A small image classifier, trained from scratch.
Model: 2.72M parameters, 40-pixel images, norm batchnorm, activation gelu, depths [2, 2, 7, 2].
Rows from block 2, named by matrix and row number. Each number is 128 + 32 x the weight over the matrix's rms, rounded and kept within 0 to 255. All counts start at 0. Numbers have three digits each.
# short1: shortcut pointwise conv (model.blocks.2.short.1.weight, 224x128x1x1), inputs 0-127
short1.115:149168101121132097104113157062081194160164106120162090121138146167157068137094120116147207137143171080194117122102083199139109138123175209075140069113150183138095131141143162166146174133185098150109143114147112171200136140091109151132140135112154165127116122113075112077135076094117124107170116152118134120102120050134122131125143108121119131175122110096152150162134132132140194119110
short1.116:158136120097097117123069088104131145130134090113180079131096109109106094132150147117119171129102217135106156154128097116077141169132096113150144121156166082165131117088113170098105147098119165197157141104208117084174114127084181122215144161135142077051087135091088210095153193160118115145139132173176126093067112136163163144135096101199068120129175133128192152119138117122140175194114
short1.117:145054143142135202142076174126165119113089151125091112135209137170118145160147152169074134171128159132133144190093137109099138114152148069067095123110195120108140089124149149118094084191194183110124105100154126077123062155104168107121198163153098115129079072105127153178069108103168093106094132137139135100150114095134125089145090079136161098109113090122109132124139176143141155153089
short1.118:060175119213116118133107103130091132124130087156108075139088079153096111200145099144127076128125156122068173067137123127107132131106144108171150068106112167140144094099138139079181158153097192108128115172143127112115105140119181136128132136157182120177153127094148155161139136093169063087147179077123108137118086081155173112150127123101096113108118143112149105099161138105139121163158
short1.119:105128123116072103178126125152116157114169116140143124089108161122092202178146081161174139172156095130147129115155110152157129087110186103171097124134125110171069157127139138123131148072113111144058094099114133127130108150124105165097089109119068113106139049135096189169133143094084143216145102144098159136140130137133125131158129090126191153166070102101117130151123150166204122091116
short1.120:139158159102152103127091099091108090104152152180170157120093165156177176154138119113092142122115160143109116123132150125135176136110135206107069067148141144148137134124119103130186079092114064182136101141093135127138095125165114145148149099159116147129130114150178149177112134163201116105130074172106100153134082138187106144133111122131132129092147152185131061094164147130160124114096
short1.121:157101105145100145192178196117131126146115082141081208066123104132128156142079163122149072129115116153100149137118121112174122127124050102114129110125156176059064167118096191127033104112094142145151136121106083077150136130064137120146151141163115131138128084150105104101090111136163131127130144155094143064160143216197161129115127077127091157058153164146155088180160098090115128106080
short1.122:134138158143135158147113070156071129105122128151121179136137146180104146083146138105093181155119114094087117133137123208135134173121134142092111116177120166112168100103079128129119192109085096136101140090097134144155136095169127110125101155182184164142081132134125099061151096147118180091148118120145165136045156172117141083116131096090153121086089112126114152110119118114125062135108
short1.123:120117099099151174118172110105135154164076147117118124137157124108139106172132119115103080082110118180162115153180108138083098156130107122147104131144192176100110094120122108126098116138118154161092135095114072114159148135154131111184133176146137187157192132107092111138070153105125148128125100158138211096119166112130145195111184140095193139078101122140182097137149123109145086158146
short1.124:142166106097112169077087101148067177105124137116133125160091122140095154124121097178093156159116080106107125087106110137129132128162101093163128145083100067080141138120133179128128090113181071133173137192081108135091136160112094111084133145169096144152105122124130093156111075134077223066126112156124153147116154145169109114127109096182125069163140126118060145142142108153096143120137
short1.125:150195100168108169135103066125056083175096116120110089136108113146125173062128153133148131156125128129128179114059175192101091135178123151143098164154163105160106101121155143210129126142180135184099144126125094167134127110175104143081137122122146155125062149142114096099105209131134163143118138129148154071154081168091132134170081120071133135090072173123130183145181111149095138148174
short1.126:110088095054133136114082101196132185108113104153129106166133115123130151187173173080118105114071144106113128059090088132135104107115143097116133127121108105174136127163139181183103116112143170137104105084144101160138086080152102123089173172121155091120141140112123200165146114091154096156093159101136095136112121116110115090131161198111163120053095164119128124097127111112141124117128
short1.127:128131107133144065113082183136146116121132106130040113108110083165102137143107096107130130149162069209128101078128133175127123132168107172090131100181056095093145114090115123130102175126081156069079133054101091172108109126106090144135137145190099159162149143118098139131117080154065176130176135146159145119124159155109098078131072101102104104138108136098157134120094124159169185073119
short1.128:107053182093061130110136193117117163108179074102109101149139139177111136127133167128115082149083151150136127137147116097159166100188146104119094101123131083137097105116158097170085108148160160105162134161075134132151145097137131137132102138137144137142161130053132107112133126138133077147131105157138106161126105119124097164139140118122168160129135102089137121085149122208167152144121
short1.129:141155113069145142148132122113133111145170158138084127173184172153109171150151099118142119151168138114103106124181107106149098121125141170103145142128103089077145165091141125112059121119068141144112130117053081163133102171158123162159193133106130149115200150110136167163192142139110171138104161080140185129155097147090079148121118117139105106081145105128107140141126118168155109156074
short1.130:154150147103090098131102115150148092094096169113100145131117145185056114146092183125124103141162064143119084149169104195112163096158135157131070182199204115163125142147114185135097102095166183096125166140112107117124134145137124150160109158143094102115131090079198147123178093111172106115134145157121114099115076079048163134165175117135125148079128121119117242120134071175117153157100
short1.131:148170079115122163110117144141136134142103167139138176097108096168186096164130171105088122210189143121147146139091115147122109146183146150139106052197124098132144159128115146141149103124119134097145089111112118134160125144112115141108106103138136197127120105104078153107111113147170141143108145146136081234191113122129208171144163132143107145156123124137111126148088141189146070125121
short1.132:129109083164103126047123131133151103128123096093183121071154161127060111139119131135120121195146118070119133119109147083140158132079058213102114196097137071192104088090114143114138111094135144138106098124150152119147145156107139161169110143169118131078160047154108135126133092104162128091088229078159119122154094091135111194156148157119099086111146145112182117103175121105147187121116
short1.133:153106140132116171139084086128116212185080107139144137122159141124130131135036076173108131125085174216136141097164154192122145130101101113087153105087156193118144070106138132132157078167099115097110095117107128128163115100086136129077116129165090033127169096132125094150184110116086110136127140167072108143145130131139128134100173103117169154116155151162103119095196139140181064133152
short1.134:120130164131115100157090103103077111175087102110119147113176148160194204182105108198107069202150156137116196140111075212141114148164119153161139067124153103136099144102078106147100133131079129115149111089072138196107117131116167174153107134130113127109121153124095126138124129116111132096103187173182145150077108209130187131087130121134126097163150146149131086109202135144133124140120
short1.135:160141135118111069142172139111069164151152105130108120141129112065117024071065153102115117123158137139185148017075129112216092162146135156151113119083135091191167159166184150137119124120104090107118081135132103147136133105194173118207120101150137130123106091067089124147113143062147236158131109135108093123160098156167117088079130134126132123164143152088120147091109104133132112143120
short1.136:149091168130117085118120129162157128158139145068126119152142147148183103153110108142181160135080078164071114145127116107129114160137110173146156105138143166128169161104108108181117167149096100231154156149125140081073151102162037194119183045143095142108152144137092124114062116146083138142119147156142124071118116109069178091088124114152073136171097112149116118165166129160160094117137
short1.137:129141160115173160070135070150120120131162133109140055102133136183112153144100086215125119179114188159097082102170112086125124159144140060143102125100130159099089135090185168144086073099087132125129130174076128086181127078128146123134185120162082131084108146141117091161104125116148137154138150152089059115104109095152157146088128096151158146199149137086182110109059076113121096051139
short1.138:139189159114121178129146142091148103131134128127073123105154131119086070104142158131079136115098147092110213160078098108115115179161130125113111113176076066151124096161126097178121170139119169095071135154118164109123169123095165114118108178120123199098076110103089098094109163079133108108146127083112105175119139132190116112149122081122142135128086184119112148102096104119140149140107
short1.139:095102175085114144177195162084068089133103188164132093125151178127182105049169116108122105131162098122106111113180173147060048149156121106151193163120108112041176106122156228102111118082179139119164106172208115134103098164151118152088099157078112097130169068162110145093112110131146082089151173147146140059146161169149088142113129144104135078143099146144125131094160038121171131088100
short1.140:122088163108167117129107107130129082120098152153111142082139109152111165131134153116134086120150103163143058072096204118149129149141151153169118089126167125105145115126128147150074136106165146114126098123101169149127058141105082115088146173139135089140150096132141132121142141180154133160142136106123126143072077139169083113086161139141098166140140094140122155152140179081164109120087
short1.141:166121126176130166121135101122145111107122152137146068124140123151099091121117095170058139148110115152169125078123107125151133142170089053205144037148165123161127137112122161183176141226091147195095105183095128137158202091157164157171097113171103061089093117141137125124113129107078169116085157113106104125137093166115119081124127139120125101083142125155125176123126165147134152094158
short1.142:115170112125128122128143178100149160139211119128093122085101088100167160140174048131127129175165185110165177100173095113129155168142061126123126165182078156125133180135157158149149105124123115180130126082086076082126132105102125147143171149133190113135094159062105120180128152128152090122094090099128100120119118112038122126137152187181178113075113112186110165059111158113116119117054
short1.143:142156064150179095133116141148144098130123098157156164141153146161084097141119146117116155163139108091161108141157106156171087159106079170171107097153138163114132127138137092082110096214136113124107176137159115110096189106130162171157098127149130144135050152071170103149102150140097137146211126163111152132119115108102136128110158071143157096099103115062093148110097132113155128117163
short1.144:097114074124130099125213168171147161196153124141144107119143144076157142164132093088137118136092124163139124137183115224139119134146157054121188149057146094141127129175138141161105000176064210118169094131131103179135082105143117114106133150062098125144121137119086154165166127145168105140140106109141132096102132182135099127129094108168115109134133188139142118109076141108098160152079
short1.145:081142100149166142133132087141121120112168119118126149172114072045154154153127115123121093133121112165139117138111151143117150119132139156144177140105147104141123106156101191103157173133125154134117064157166142111022122117129114163159121173137124133084091098094121079075112125078135139206122132123111124150179153110140083135172132117120123014107107135083132156154138166052108124116098
short1.146:248112161209136114110074088080145171180097067104147123121108115112146075147082142144119128063153138135188145088161154185070075079128169073128133135076062130157161105134126111164147104108095137113112103089082094132180087094135101169144124146179152124194104160194121123147137088135119113140168118101066129135143146087150139126184147148113072104117192178081152059112094165081158139105128
short1.147:170162103126104088055141141161113141097126151114135108058085114156093171103133121164154104125109141114055111129083146133141111184095104164115089187118181063117135116118100161128136130094145167164120108126161086148147144097141107101060173112130132179155079146118099168118138103131193123145095124159085116077119125126148132138061133068106131114133070190125128092131081131165060184095093
short1.148:089083152146170125110103158135092069169054134157076135130041138126131091072116099125101078128171146139167079118162159168075101139156109174108059100160093070035098147100063126142095132139117069117152188121158115190167134087155099163176127097134153172089139088114124190155117126138168136106121114149127121115146130136079221123141176147119040111169104091128110162200091141154111148124093
short1.149:111139160095050184152091135089129106161162116120126102158129172139089164212120126188114092126098066142116115124118133113145132122111124112155126096183130182099083111114145100157163093086087086180113141138134155093137109118143167153093147139110131125108166189167117142150090171181112135135116119140088148135109138110134130182105158135124184127098082128162174070159159137147097092123142
short1.150:123103121054152080141166115158108116096101135159105147111082107173074114156118134114057114138134085201140111157122047187177114147095129185114064092119192102089108150161078134151066101138147160066135092134107148156150099098106109184102165135171160125086148071103140135126110192137136168175132093114137116076139115077089165151149090161133110102171130126167137187127110142127092070078108
short1.151:130117114155113126132132140140143113144182146136138158186126102146127152124144161139082138111142205083158079123141110173147119171117188078132110147121094143065086162115193202092090141077068190079082117104140140162110060167081148106116133174094090096098113142127076176124106146169121117097115101127121087137095153144133137077120150081103107127149153150113130119227127111168201118127120
short1.152:077149108058157141080162131120207153173093167120147082106083117056102138133154120136132130104135110107122077153111188144110115161131152125129076188117191125060102149203125133101119141128105138102115106173149142125079141170109065117120139146135143128133124159170163117144155139134115119106129140124077105124114116144163122113136170116110113106220111172138158148154091098139106079081137
short1.153:146093132183079111180190152136144161090142167157132197080119125172118123203131103137094135154101150066111144105134185255108112154127147126135120019097105154098145111125079135168149134108124123164082128107086098113108139182093145142121081091190144096080121103097071151152135131125122153147076101221119115082138179040100099113146189046160099123165179169143116203184178122079094130147172
short1.154:135064152149168107126081117117139168056125128104111110145157162111083140121065163196153139136202111169120118096112118161122099063135143107144134141112106117144114126091101095110102089089133138150079151176169125142151107117157149105173139136213103117087117118134055158177176170150141120099168215172153154116171067123127093155195159065074104146145169102096215181145132125131147165095104
short1.155:117115123126101077142144161109097113064128099092034135166153143081133142098097210108111099171124051132078160118090111079136128060189164139124104148102198136122094126109189168128164098146141190112083170100186138203130122123150147122150129092144155134138097101047132122156110141126117175141143174091168180075104151087072145112152151101122136133106146101152142186130190110134169109136147
short1.156:124128109125104150113083129077084110125130160125127157159172112138172105091116143117125158116171127144149164146143122128082151144190120098174231121235081162052147097114151145115101125144121174083083188109123120128172102137083155121151101151132128111106149123107107117133151115140100127147138173144115138146186088188200113168182129136126165125077099090088092138095112146145183127094128
short1.157:132099065128146108142133125143148141076175150084166119116108094136058149116152133112130137109146170132112087148124167108120168126114157091071109117139107113084156108174162134111150164138200164142109148115079119180079150146140105128113145073087146156092124162156141075115129118091178161175150162155116079183100135131128137141139125148098144062107084118166119165160137130106131105148165
short1.158:133144088080108083100131117080141088117157113082180093069108117149095188111074101143128172130117142173102129176117140135116129166137148124107156139085188087134130109098090120094131087105201108144162142175153152120203117148152136163116105129097072151103197095165140123143146123190114105143113116181112114178094173108105120106102087150146087182119070120158153168154145165103068171152121
short1.159:117131098097112190094121135098119105159170136123137148022132150172116171164183134115138078097057104083099142155156173146127133067170143121113182122111101118176062103076134059137119176146192093107147121087127159080111110127168174140170110117140066092116100155117102147166103112134151119135136107107100149183125139140166125084140136150143149109142138115146092167104122120107146139131099
short1.160:117141074060104171181185145166132137103130094161164168121165095146094101115169146104136179187120148135114116103071172084120075084205100100148135190086052118091151109186110144186160106171147180107123134105183096123154103152110093148095112122067098166131141133136131146123134137170110156091133067112103141096133104166142149138118119112122082159134174092147111128099100134183148172112146
short1.161:127168149118122139143154137191102092094110192114166138165135133108160134190086160177136100081113136093089113100117107156157156134197137110200155073159173106150101194164074126146119155143146153143224148161113101111084080126091146069143097135141156135135132127129146122121175068143158078109128141169133133155155115117107134106099099124151082142139153091171122156103112132142068112141120
short1.162:179189115163165107125095139118121125178192160059168172115150076113143124082138129144129154178109147113145171137145134108134119153194127224091087166209105119172134096131196112123152101138124181121113091099091091116058124129121149119097097158074121222138060065234107154109169162087122153121096117125060114143151140118127058128112140130164192064130103151165133083182137118175086120096113
short1.163:121128152150133090122111078138105111113209144090176135102151137138096113163154126148095126193135094174115086103114126122101111097108105103134127156143249125129111119055100151086142148098120186116115114064131141086144204098127151059143204142147086161164104086137147120145111161119153104110129140141109124163144119172187067140129120136125144181097162130151134116137152105092132107124098
short1.164:100130156124152084128201140165165143146119120136105143110108115127136126177132127131145120193085154097152139127133084255111098158117174148136156073078127110144154140133090149114113143116058138112135088139108116108117105130136151176113118128080127100097121111071104095146088118107162142152113154134122144111098141165134079130144109129155121169113163105162150217122130104090128174155110
short1.165:120136147174097141112128154155141108106096109148121111125142176137103149102137076118131120116137082112117093109116156138111143062111098190147155117101109121150144127134141132131123092116112084175145119100127138146121190155166119075106127088096165146160067114089214121140190133124098126111127156148124101119106133139072061169140122145191168102136110112090085114125130144170170092100148
short1.166:131057108080115170128098084120132140101096120126207119113156164136157109108105165019106166150145134125154150125128140142121121124123166163137135109149129088142116092072082045121137125178131130172162118136193118098109174127154167197192115157131183095121104198128107104096129142140177082132116127054176164135075173125117154151123107153133103058066222124131159151115133109030055147123151
short1.167:119164100146142136102075168133144144135160135041199208157166143097133129114166132133112144134120210193074150133127122126181162123124137129124184152126160158117149096162158132169083095111131107179131131190124098132077097099167157123140099160148134137151156140161136120165182098109094116179130137110161140122138085106089125095119142122160131122140137111089117109134119165158136128080062
short1.168:124101132128113125177073127137031162136133136133060152148136161101135077094206184151123132113122130119178155157129137122128054093103100132125087142105142151157189133146145064056152185141109133130156136145071141201194187114082158092194137093121162098121170084104140139095111103102086134163129155156115159153173156119152148126119137110192166123143196141148137125080120137085144083095123
short1.169:120064212113109129096091074163106166100210126114102056078167110131114151145146114131137114198131112039122173103086132107077141099156173168169146066107113116187127145138154081104091160213115172132099092129072120097132102127112134176138078116128088125127157134194128140115181140182103144191115059141130122171155064119097172091180092106124167127109096155101087090111123092137173174188092
short1.170:073102116121186141104168125142117105084126099135088194173184072149115135089139194190133134134113144125126163080123086144137137128157137113123156118047083131101100149103094156158097159093146081091090164188101113060141123084116137114150117185132124152160154077120186151104141146097112121134102127112154106062093100085131105123098169094129123127076139107177099200100120124084131141208097
short1.171:133123102118166142194115150145144094133119099126180131109106078103108090135173131110091055134159144147127105164128129150124115073126127153147146124088082089128038175126067119170135099108124167106137129140138102145122161144160137103152096097165115153166142104193143115134166160151128122089100085116111124133164097178132057069161152207161140101222121189120104112167151204099137128129122
short1.172:201144122110160123134058137138115089148101074123136126154130155144101133123096173151114126206108107119068160100103226154115125110105097135143103192162112093153153175106092149194137092164112082150135127038095127148142111160067116093139106101212103172139130113104128091146119150118110120083147180110108143184160181166125121106133159090089123128116161091085105116148100080091104189187087
short1.173:104143093133164121148107151112114113140134108103167152110074159079086128154122141121116153175117118111152202168173097185114100130063084103117115108088103123121130164128119126142111123168182091123097096143096102067096111172139101151141099097053157141164132118169142143158134145120140093193180148142076095104104114123118145094116110102050101138202154161133125142101131133090148178118163
short1.174:097101228143171112147190161116073128107094102166086099154139203142119109157082124131144126156093127134168143126147080197109072152133117122157113113100154095100190171071115124149113120063130147142126126146190039130123125097153108120190070080102098117197090091178139154162077101172152110145120088126113159121141158102125112148152151136116104141173195145116126110155157059103126095064168
short1.175:072147058145159060116121104177130152129128084153086109071144176077052171148128170086075153128120203131173148144125097103192134084091123133118101125077087153138058171136125118160136122112185127141108207133142110181129198082143132153129116145187142151163101128122146108187092109102173081175137171051151121123141142129109108127142107125088169085087143117118155068118206128180151116125132
short1.176:114154131106131148121123147093131197072169127054122099146157103147118096166120087127119153114108110129190083137070066145148161105130123159145127104127053126138138108077162130116111190090141060098133169126159084099105113118160162132120152107127132146165112173107119049148116071141088157076118108202121152136180143141068153106074129076130136150129150179151122083130165160123131123148155
short1.177:125152156091146132106053142092076100158091111189143078081115116131107162129152142097135108127144140153162121124178169177136117117136126157135171132127091124106144109121125169163145177118152130132211078137107159111108092111096070087121091149151109168120134128130131141151151136167124116163114106168092094204076075167120124174137091120125109146124142129124145071129112149127135117120153
short1.178:130146167230126152181114115120171091170072050184113105123150147161150075171104118176159161066097166141102150126124160119067124141122081154148122088175067144140159143113099127063162090128142116138075086094160114079100102123126172132114109100131093156149128113121049110120162107087132110107167159150139110198132134105129096135148087136098124163130098139080124214131124149127151125151156
short1.179:142163111106107149101124109120128116150106120108137110168130066107097052183120069103079108129106126072116102169117194078121114150148151118155119154062166147115119107166100141136125176119102188127125149118111147091097133104154123192139144079130167169107097126100127092103123179122102116141161167113080132090046146091068152130138100096155145115134141147098160149138199085097206140147196
short1.180:129100101153078204066092159148218140149113118135099116161127111173119210169155141154120143158076115156113159080147147167106141134149131137142145133142136074086093112118125112143137094146134083127127106090117143088121154118162138138127177163147083207160119143136085103163072158095136103174148183139161121098106104150157150197164096098108150122141108098159149069100156148114103132124112
short1.181:138128067155159155103121132169155097061101153130103131112074082089109104103094116135134101126150108115062078102099143144176137112104136126185089046119099121129046111077184151112166119205133143121072126174110131153095147161095140124130166125157143160119132152115160060091210058109151190118150178110113086094110121137067118133156184152142112130094091129132200198208163145128111113190108
short1.182:142077095209092178162102157174070134125134123081107142152161185121139130127159096127141147117105118104125129107204131144123113141124084131133118141124119119152082146100113090205101078140074069127150159097144122157144139131125127179150088132033120118139114177133104135201129143058129110091126091072152173109181130141106160135171122112131173075118199150142105055135164223117163143116133
short1.183:115133098085141089116118108092127122094102093124182211133131125111159150155240042133067038116165107160141125152140080186175163158148123143139155132180179081125099100122106144122104019128119148110110106169130095121129185119132155172147136149165132137106180125122132157126096137132092120186152130161144130067139125133107129132109114118150112101177123124102166179157159127150153057196086
short1.184:149164109121078088084156066042100094158109093166135147104161131146058133079164167071128074120158109096111134099112185138163174137143085129069214134168134089127118120089087106146115138151129170190121143154094116080129143163142197157191144146102127148098117171162138144195160123128143116121110117173129113126123123109057121128126112133217102100087137113112099101118137139162178079144119
short1.185:136133109165164133160162155137132149114136125110197090190116120176145129122240097152229161120197100184166136197135060133130122105132122111118137121096131121148137146109110134135125119129189186138117116135130215108116187139151131117095146125087150185090201140119158153141106126151091134148173178116182107135133141101093144128126102126093131087166096098132124104183104146117107133120128
short1.186:094154135172145161056097130135142139177166166156133131161092083166156156154150112178097137170189148110112098101100127161162120138168161087096114094135084131149151155101073143172128101165119121084136130142183118109158170184123125152150135141130140170139152105070124074115126135129151072094138179134168095152086125142144141098093070032075092116150113115147107100120146171071213058105142
short1.187:100100073166180158173128127164163116085101160149128127155146138182132116064104134151168116136145102131056198083192089089110151092171103097105178114157107140110095139091107146099064110141115108108172098220076079170121081126159139017135085115141092143128142120123151170122151142146162103063219107186101114118130150156126156158151112085108083076142125156189148136140138120145090130105139
short1.188:133123112097113103127151115136137186124101129121112145132091073065144132160119148165147119117179074099174151097128065095099164114108142125135118173154114127118097166104127125161176106077132139130160088111152155086021194078185077146119157115121114094105133120169119098122084133129098110192077114135150174107154183105063118103147160136158099153165138097130151056121119110096097159175073
short1.189:172191147165097109086153102098152158111158111102136120134084111098138139133063119136145198138075114127118105160085071140118119130133153126103130140176197101117142112136119151143117067109155125158134175099129111133126130083132127122114105122152228202105087149124111184090145063086119111140130159105101124117125178142085125123130139122134128149072127161134174173134129120146131136105090
short1.190:121137108130120132149109098115163104095166105158139136101142119166149131127104144144121132071157099107143103119154124064081134122116090137164121163118137135146070072167123156180180090075084091139126112142148172182131131117141151160112143151126130171111104069151156162128112072059201119118137078202167130077154124131141123128104142126119136139182138157126108112140118130132128154121137
short1.191:160133163087179141108130133136135117070111094122127079101128141094123094143121075072128098166145118140116106125125091137121099112100185100159107201137140143086168145117229175127070118109091096099112147178144099136185194114129115163138109134113148145130155149218110043149070148139187138163095101174103067161155067118164158188113066134135120147112150195075154095142132106078162140077118
short1.192:164107156098143103157138172103139155153109082177166213141127097133170088175118102157151073150132080112099112143174113119100160125202073090148157108203094100194135141165138138166107180137168120149140128125094125068178119146105131144193086119155111109135075116139087112168086132083137113093147129121101122121137111085104164140134135111143168124105144167140127137095092149131139119127126
short1.193:119138096133065106075128147065151110097105124113114111141069147169124129141102145187124143101093145166105134069139147169117155161082150127121155156151162138154143108147123072086138155078115152137120148167135142150153136116109125164131148116107136044122142147126104141127091136142095149107072116105148136127145141190128134118148117101072079183133127110106105177139072108125136097158133
short1.194:168120154155125171075068146128083140182119133120113158118129137217120137162099103163100115061140137092181112192069095152144133112098062115096092102142077110157124153185102109121184171110137154126101132188055082157155111150072150124126144120086063100134154103121125108133110176137116172068067129149116089098157139100118091130146180150099156066193135100108071139154161124130145092193130
short1.195:140138106138133089125135119146139125092130128126117156128104187162118105162173144092121128147130126151134101098117123130131112143157131121025129160166150151124116116120170106069142124104153098117147120103127196144166124115127123040092129180145129034183112149139094164148129189155088146175146140094147132178113104058158137118128155053139072146113108120077096104126064177140101093082123
short1.196:095141112110130127079141142108112145152090188164096061120059151134081156080138116138128116160211129119111199132086108110134206125121161134112110126183161125156154101196167073103090137180115097138134051126145132114097127125143115122151109106138105147158143085136043182140124071122107117133150143162129141191081149141114154109146104109186162160217153134133130113118131085117170109108137
short1.197:172108198166144159150125148155164145077147122082150131095102067165149060091108113096114133075106146137173113176136067142156176144172171154123124164176123106138162131126131137084099235164136130134072144107108140101166138094145046061144129067117131112093053120092130174110061137114106248134133132145091156140124136043128143118143126104105114125188115172094148175112151095105116079124185
short1.198:104126066118101156130122157146136107098110120097156158100137070173079175184092099142207107125154093092141140085127159148163120061080123182128154122118148127094145102099094086140111144142113068108114036121120125135153174093194109122132130153068120118108124160087089187102168101101121110175085116102141143130092139132158167136109138181126176169143157105120132092120118174130174140158127
short1.199:135092119168106117132061117125129126113114092093109165196110073196119120132088166143120151138103132107156092124145104118118160145128101146143091074131147130129118117069157134069114083145117118124152080092099143149147126140129172102107125159177105106104135149112088116122143090117135084082114186132191140160064074143115147133086141157135125137133129138089145195165119084117147125173129
short1.200:133159097117127136191152130092090103072151178122082159124105114140121169175062054146134202108110088095086161125109107095107147140088136112081085237116125185155112152101115159130151059118107119133157117126080179098119119152089122104126100144146156098108154077130087120148077100167148144181059130184138131038156173120102087135121130143066131091133141163150123084096149096135141119135103
short1.201:103052125151163137109116095149124133131096101137068116091131123128091113115166140140112087115141142110084116129107125080126144089065133108153108140062140130158157097115120138104135142149118102190160100150199073099128111096170142086068141159152164135140110106132092138122170181120197150095074174220069086122088117184143134136118169143154161177111124094138152166148161102158080145104072
short1.202:091116137149092098123192134157110104154209151102129138157156137129075107107098119166187129132138111112096154110147173226103175113164134093158134160106151172129156110091123122103112148148083208190128160139163105164141146140073184139146104139075110118137152129087146156114167086113092166119133097189124130134131136079153099118089073088202098140170128150101118113187147161143063147117155
short1.203:096151146129126084148092105117129142124126126165106160055195179091143106187092091113140120116166133127089131146160094134118093139147117110122130137163099122125142106091141199155096087068090136104131200105121107136072102143087167213128079159118127141084153168099136089124093169159102180057147136174111115170145138095121127132067092157135136160098119187130166147077126098125157106117162
short1.204:144111156141164132108125181159106114093100114165136091153100106176127108160096117117146101155106159166110152117114143104098103088182106097109091153096105117155097118095122142079162086181103130177123201117096130108135162084116178186073130079176153150101126136155132111098117094086199158130097099142072128098074102132092122147096130066195146165103179201148118077082125116141153174104146
short1.205:159142129124069139131135170106144124096120133154120128083090107067067110114113101125150095181107100111159096159135153094089155136091133102142097119157133060064139078099090156145132144164145100175105093096121142085137077123082131104134158103172123165107106082115120204141100078075077120143152166136108119135097137164191116144166187115110066147112127132106074123116088135137169066120138
short1.206:116127094089170157112129063155132084168134123148140091154132159161103093141120122166116128130168143102157125133140155124115091073085073114115124161137123185136149129159168119097156095078138139095136125114137093074110122139126116180112158144099182159143097112212124069177094105107123171095097126193172163115106126147128134162167149081145162148108133114146135109089136096140102097162075
short1.207:150113181146098162161139153106174105194099124098148186190104143157099115111142101165112076104092112121099102134167193144137119156130106106126220191127118084099117160150111147156071128166161102100123107160087110155108116149102082088146117134140088118114079115203100085141104159136167087129123072080088133144114140151173134135166156187075113134151132114158115092084167175112156179053128
short1.208:132071098159177178124122105127087107166147115112142145090049102135215139175097124123152063158172155084118070122078116113115106141201137091144094116128122119141122141124137137155102181127152153089092117137132129126104067143148096110159105143164147122127145106133170159094100148172122161122168159177101152147175089125162137097121102167127125154183106130119130138091132094132157151146094
short1.209:204102094088143162161093157145167089180183107087138084100164150140106063228107143227119176137089065128153174129130108096120110107176104110130138141154129108130151184107159108146137102108104136130128114103123115125129124113184093203102095142089084190135090119119106178152098151070059108100132094176105159151123141160122129170125117147090119102134166102130104178106115137185163141146132
short1.210:108157143140150133108092100117213086127127132108083144155099097087071139145158084129128102156150105124164143187134185111102121091149076068172067190089162114141158108153165139154077105126162146070127085127104101147141152144128153225136119136139095077157115064123122126146115153097142110153118118127118085117158097069133129141120147182133145143144079148117067134088175139124160157188060
short1.211:137121009172135147134164142105108074138133255141173127139107148108070128151218130113129151167132115168104105085103142177128122102119156117093140137162134165093091083149098152132129102140185122129151143066111118100119155125128164093099105124152169080107181153122141136205168168140099091144102095098166120133071122168100103114169111102122104149149104117165151136137159133121146101086104
short1.212:151184105135114110130150136129096122072167092112187133013150121102158145090085119157112034114129146179135115114173125140082137040128101079137134110015123052074076106112154114108134111123153107116109101082160142081176145123145170134149129040125092150163068080171140086223103086126104214150153134120151152131140148157143149167174076137150111107061124111160109188140146161161118144142089
short1.213:132084151185093181211137094166116181124094104141095171050174162161111090094128100122149139194107016119192089152075107155120117118155068154148121132078179184132121128091120124147091120182094131173126161113085113134160097106156111079122089108172126170112104219112163118104116061161141117107096109134098114143120124110194181173116116098111175113080139127117137131174141126161178083131104
short1.214:107157077162084129130113108124110101078087124158124168118068130178113107102126125127149126179203119110205080129129125105104128116094102125106158118149080094077086080135115118145108120151126134117183125109124115160174150106117142142145141085170149110084109115112118092129139101094110124141122125156092153175143119105103141174145137173118160092094179178141122160121140116061140118168161
short1.215:124151073131126124166115141110121127128110106108117120115096115118165122100168106111133164103121120200168173120129109163130106106125114141093082163084159157162156134129143149042154174099112115074158124095170129072162070091096170119127125150133110032131106138092110204124135105122126096129100140097078116148157158120156168160113119104105095128137102130157138137171103136121131055123121
short1.216:152157140126133113118143097111157150081156087145087106111128134125119191126135102099168073150124157037171155091118163109147149186145105111101131128076133133091234092094097090099091096079168093193115151087172096171129174095123186143088132083081228127110097138092156122051161136085131039128146161127192104103127109111131110140160087137146148156127136079153122148156126140148155119134159
short1.217:128119161145143091143141130126124093165130142133100090117178135158134083111105096110116130096117158121158101138115123177166145109074169164164101160118112105131105148084060103138133119075142172147114116110132165080135091119152138132117165171128054150135162146107115105107099099049161081173114115160143168112192149133087143140149192195161177196126130101074147118079196193102138116142179
short1.218:117097084112199085109109097121087106145111107102137116146114125123158147086134175152094126087112128132178085128158154111159138087093179106188119118115138101111134145095075121137097103093102091117110171164169157166222115140191144116128214126106161120147088095144133090114111151130120161156091086088060150104023105105110151119085091139103177150176150111153160146144117125145171120095138
short1.219:142106109079125076138083117106189129106125154116136132118122151146123145113151117126111127136096073117099123073093164147125111140143109172173166172114131095130071105164100162134043069096135141139086142125169093156146155171101119154115174184147144143168219166087223159168206114151054126115181136125049175122108145142139138129095191096126128153073112146148148172133127148123106110162092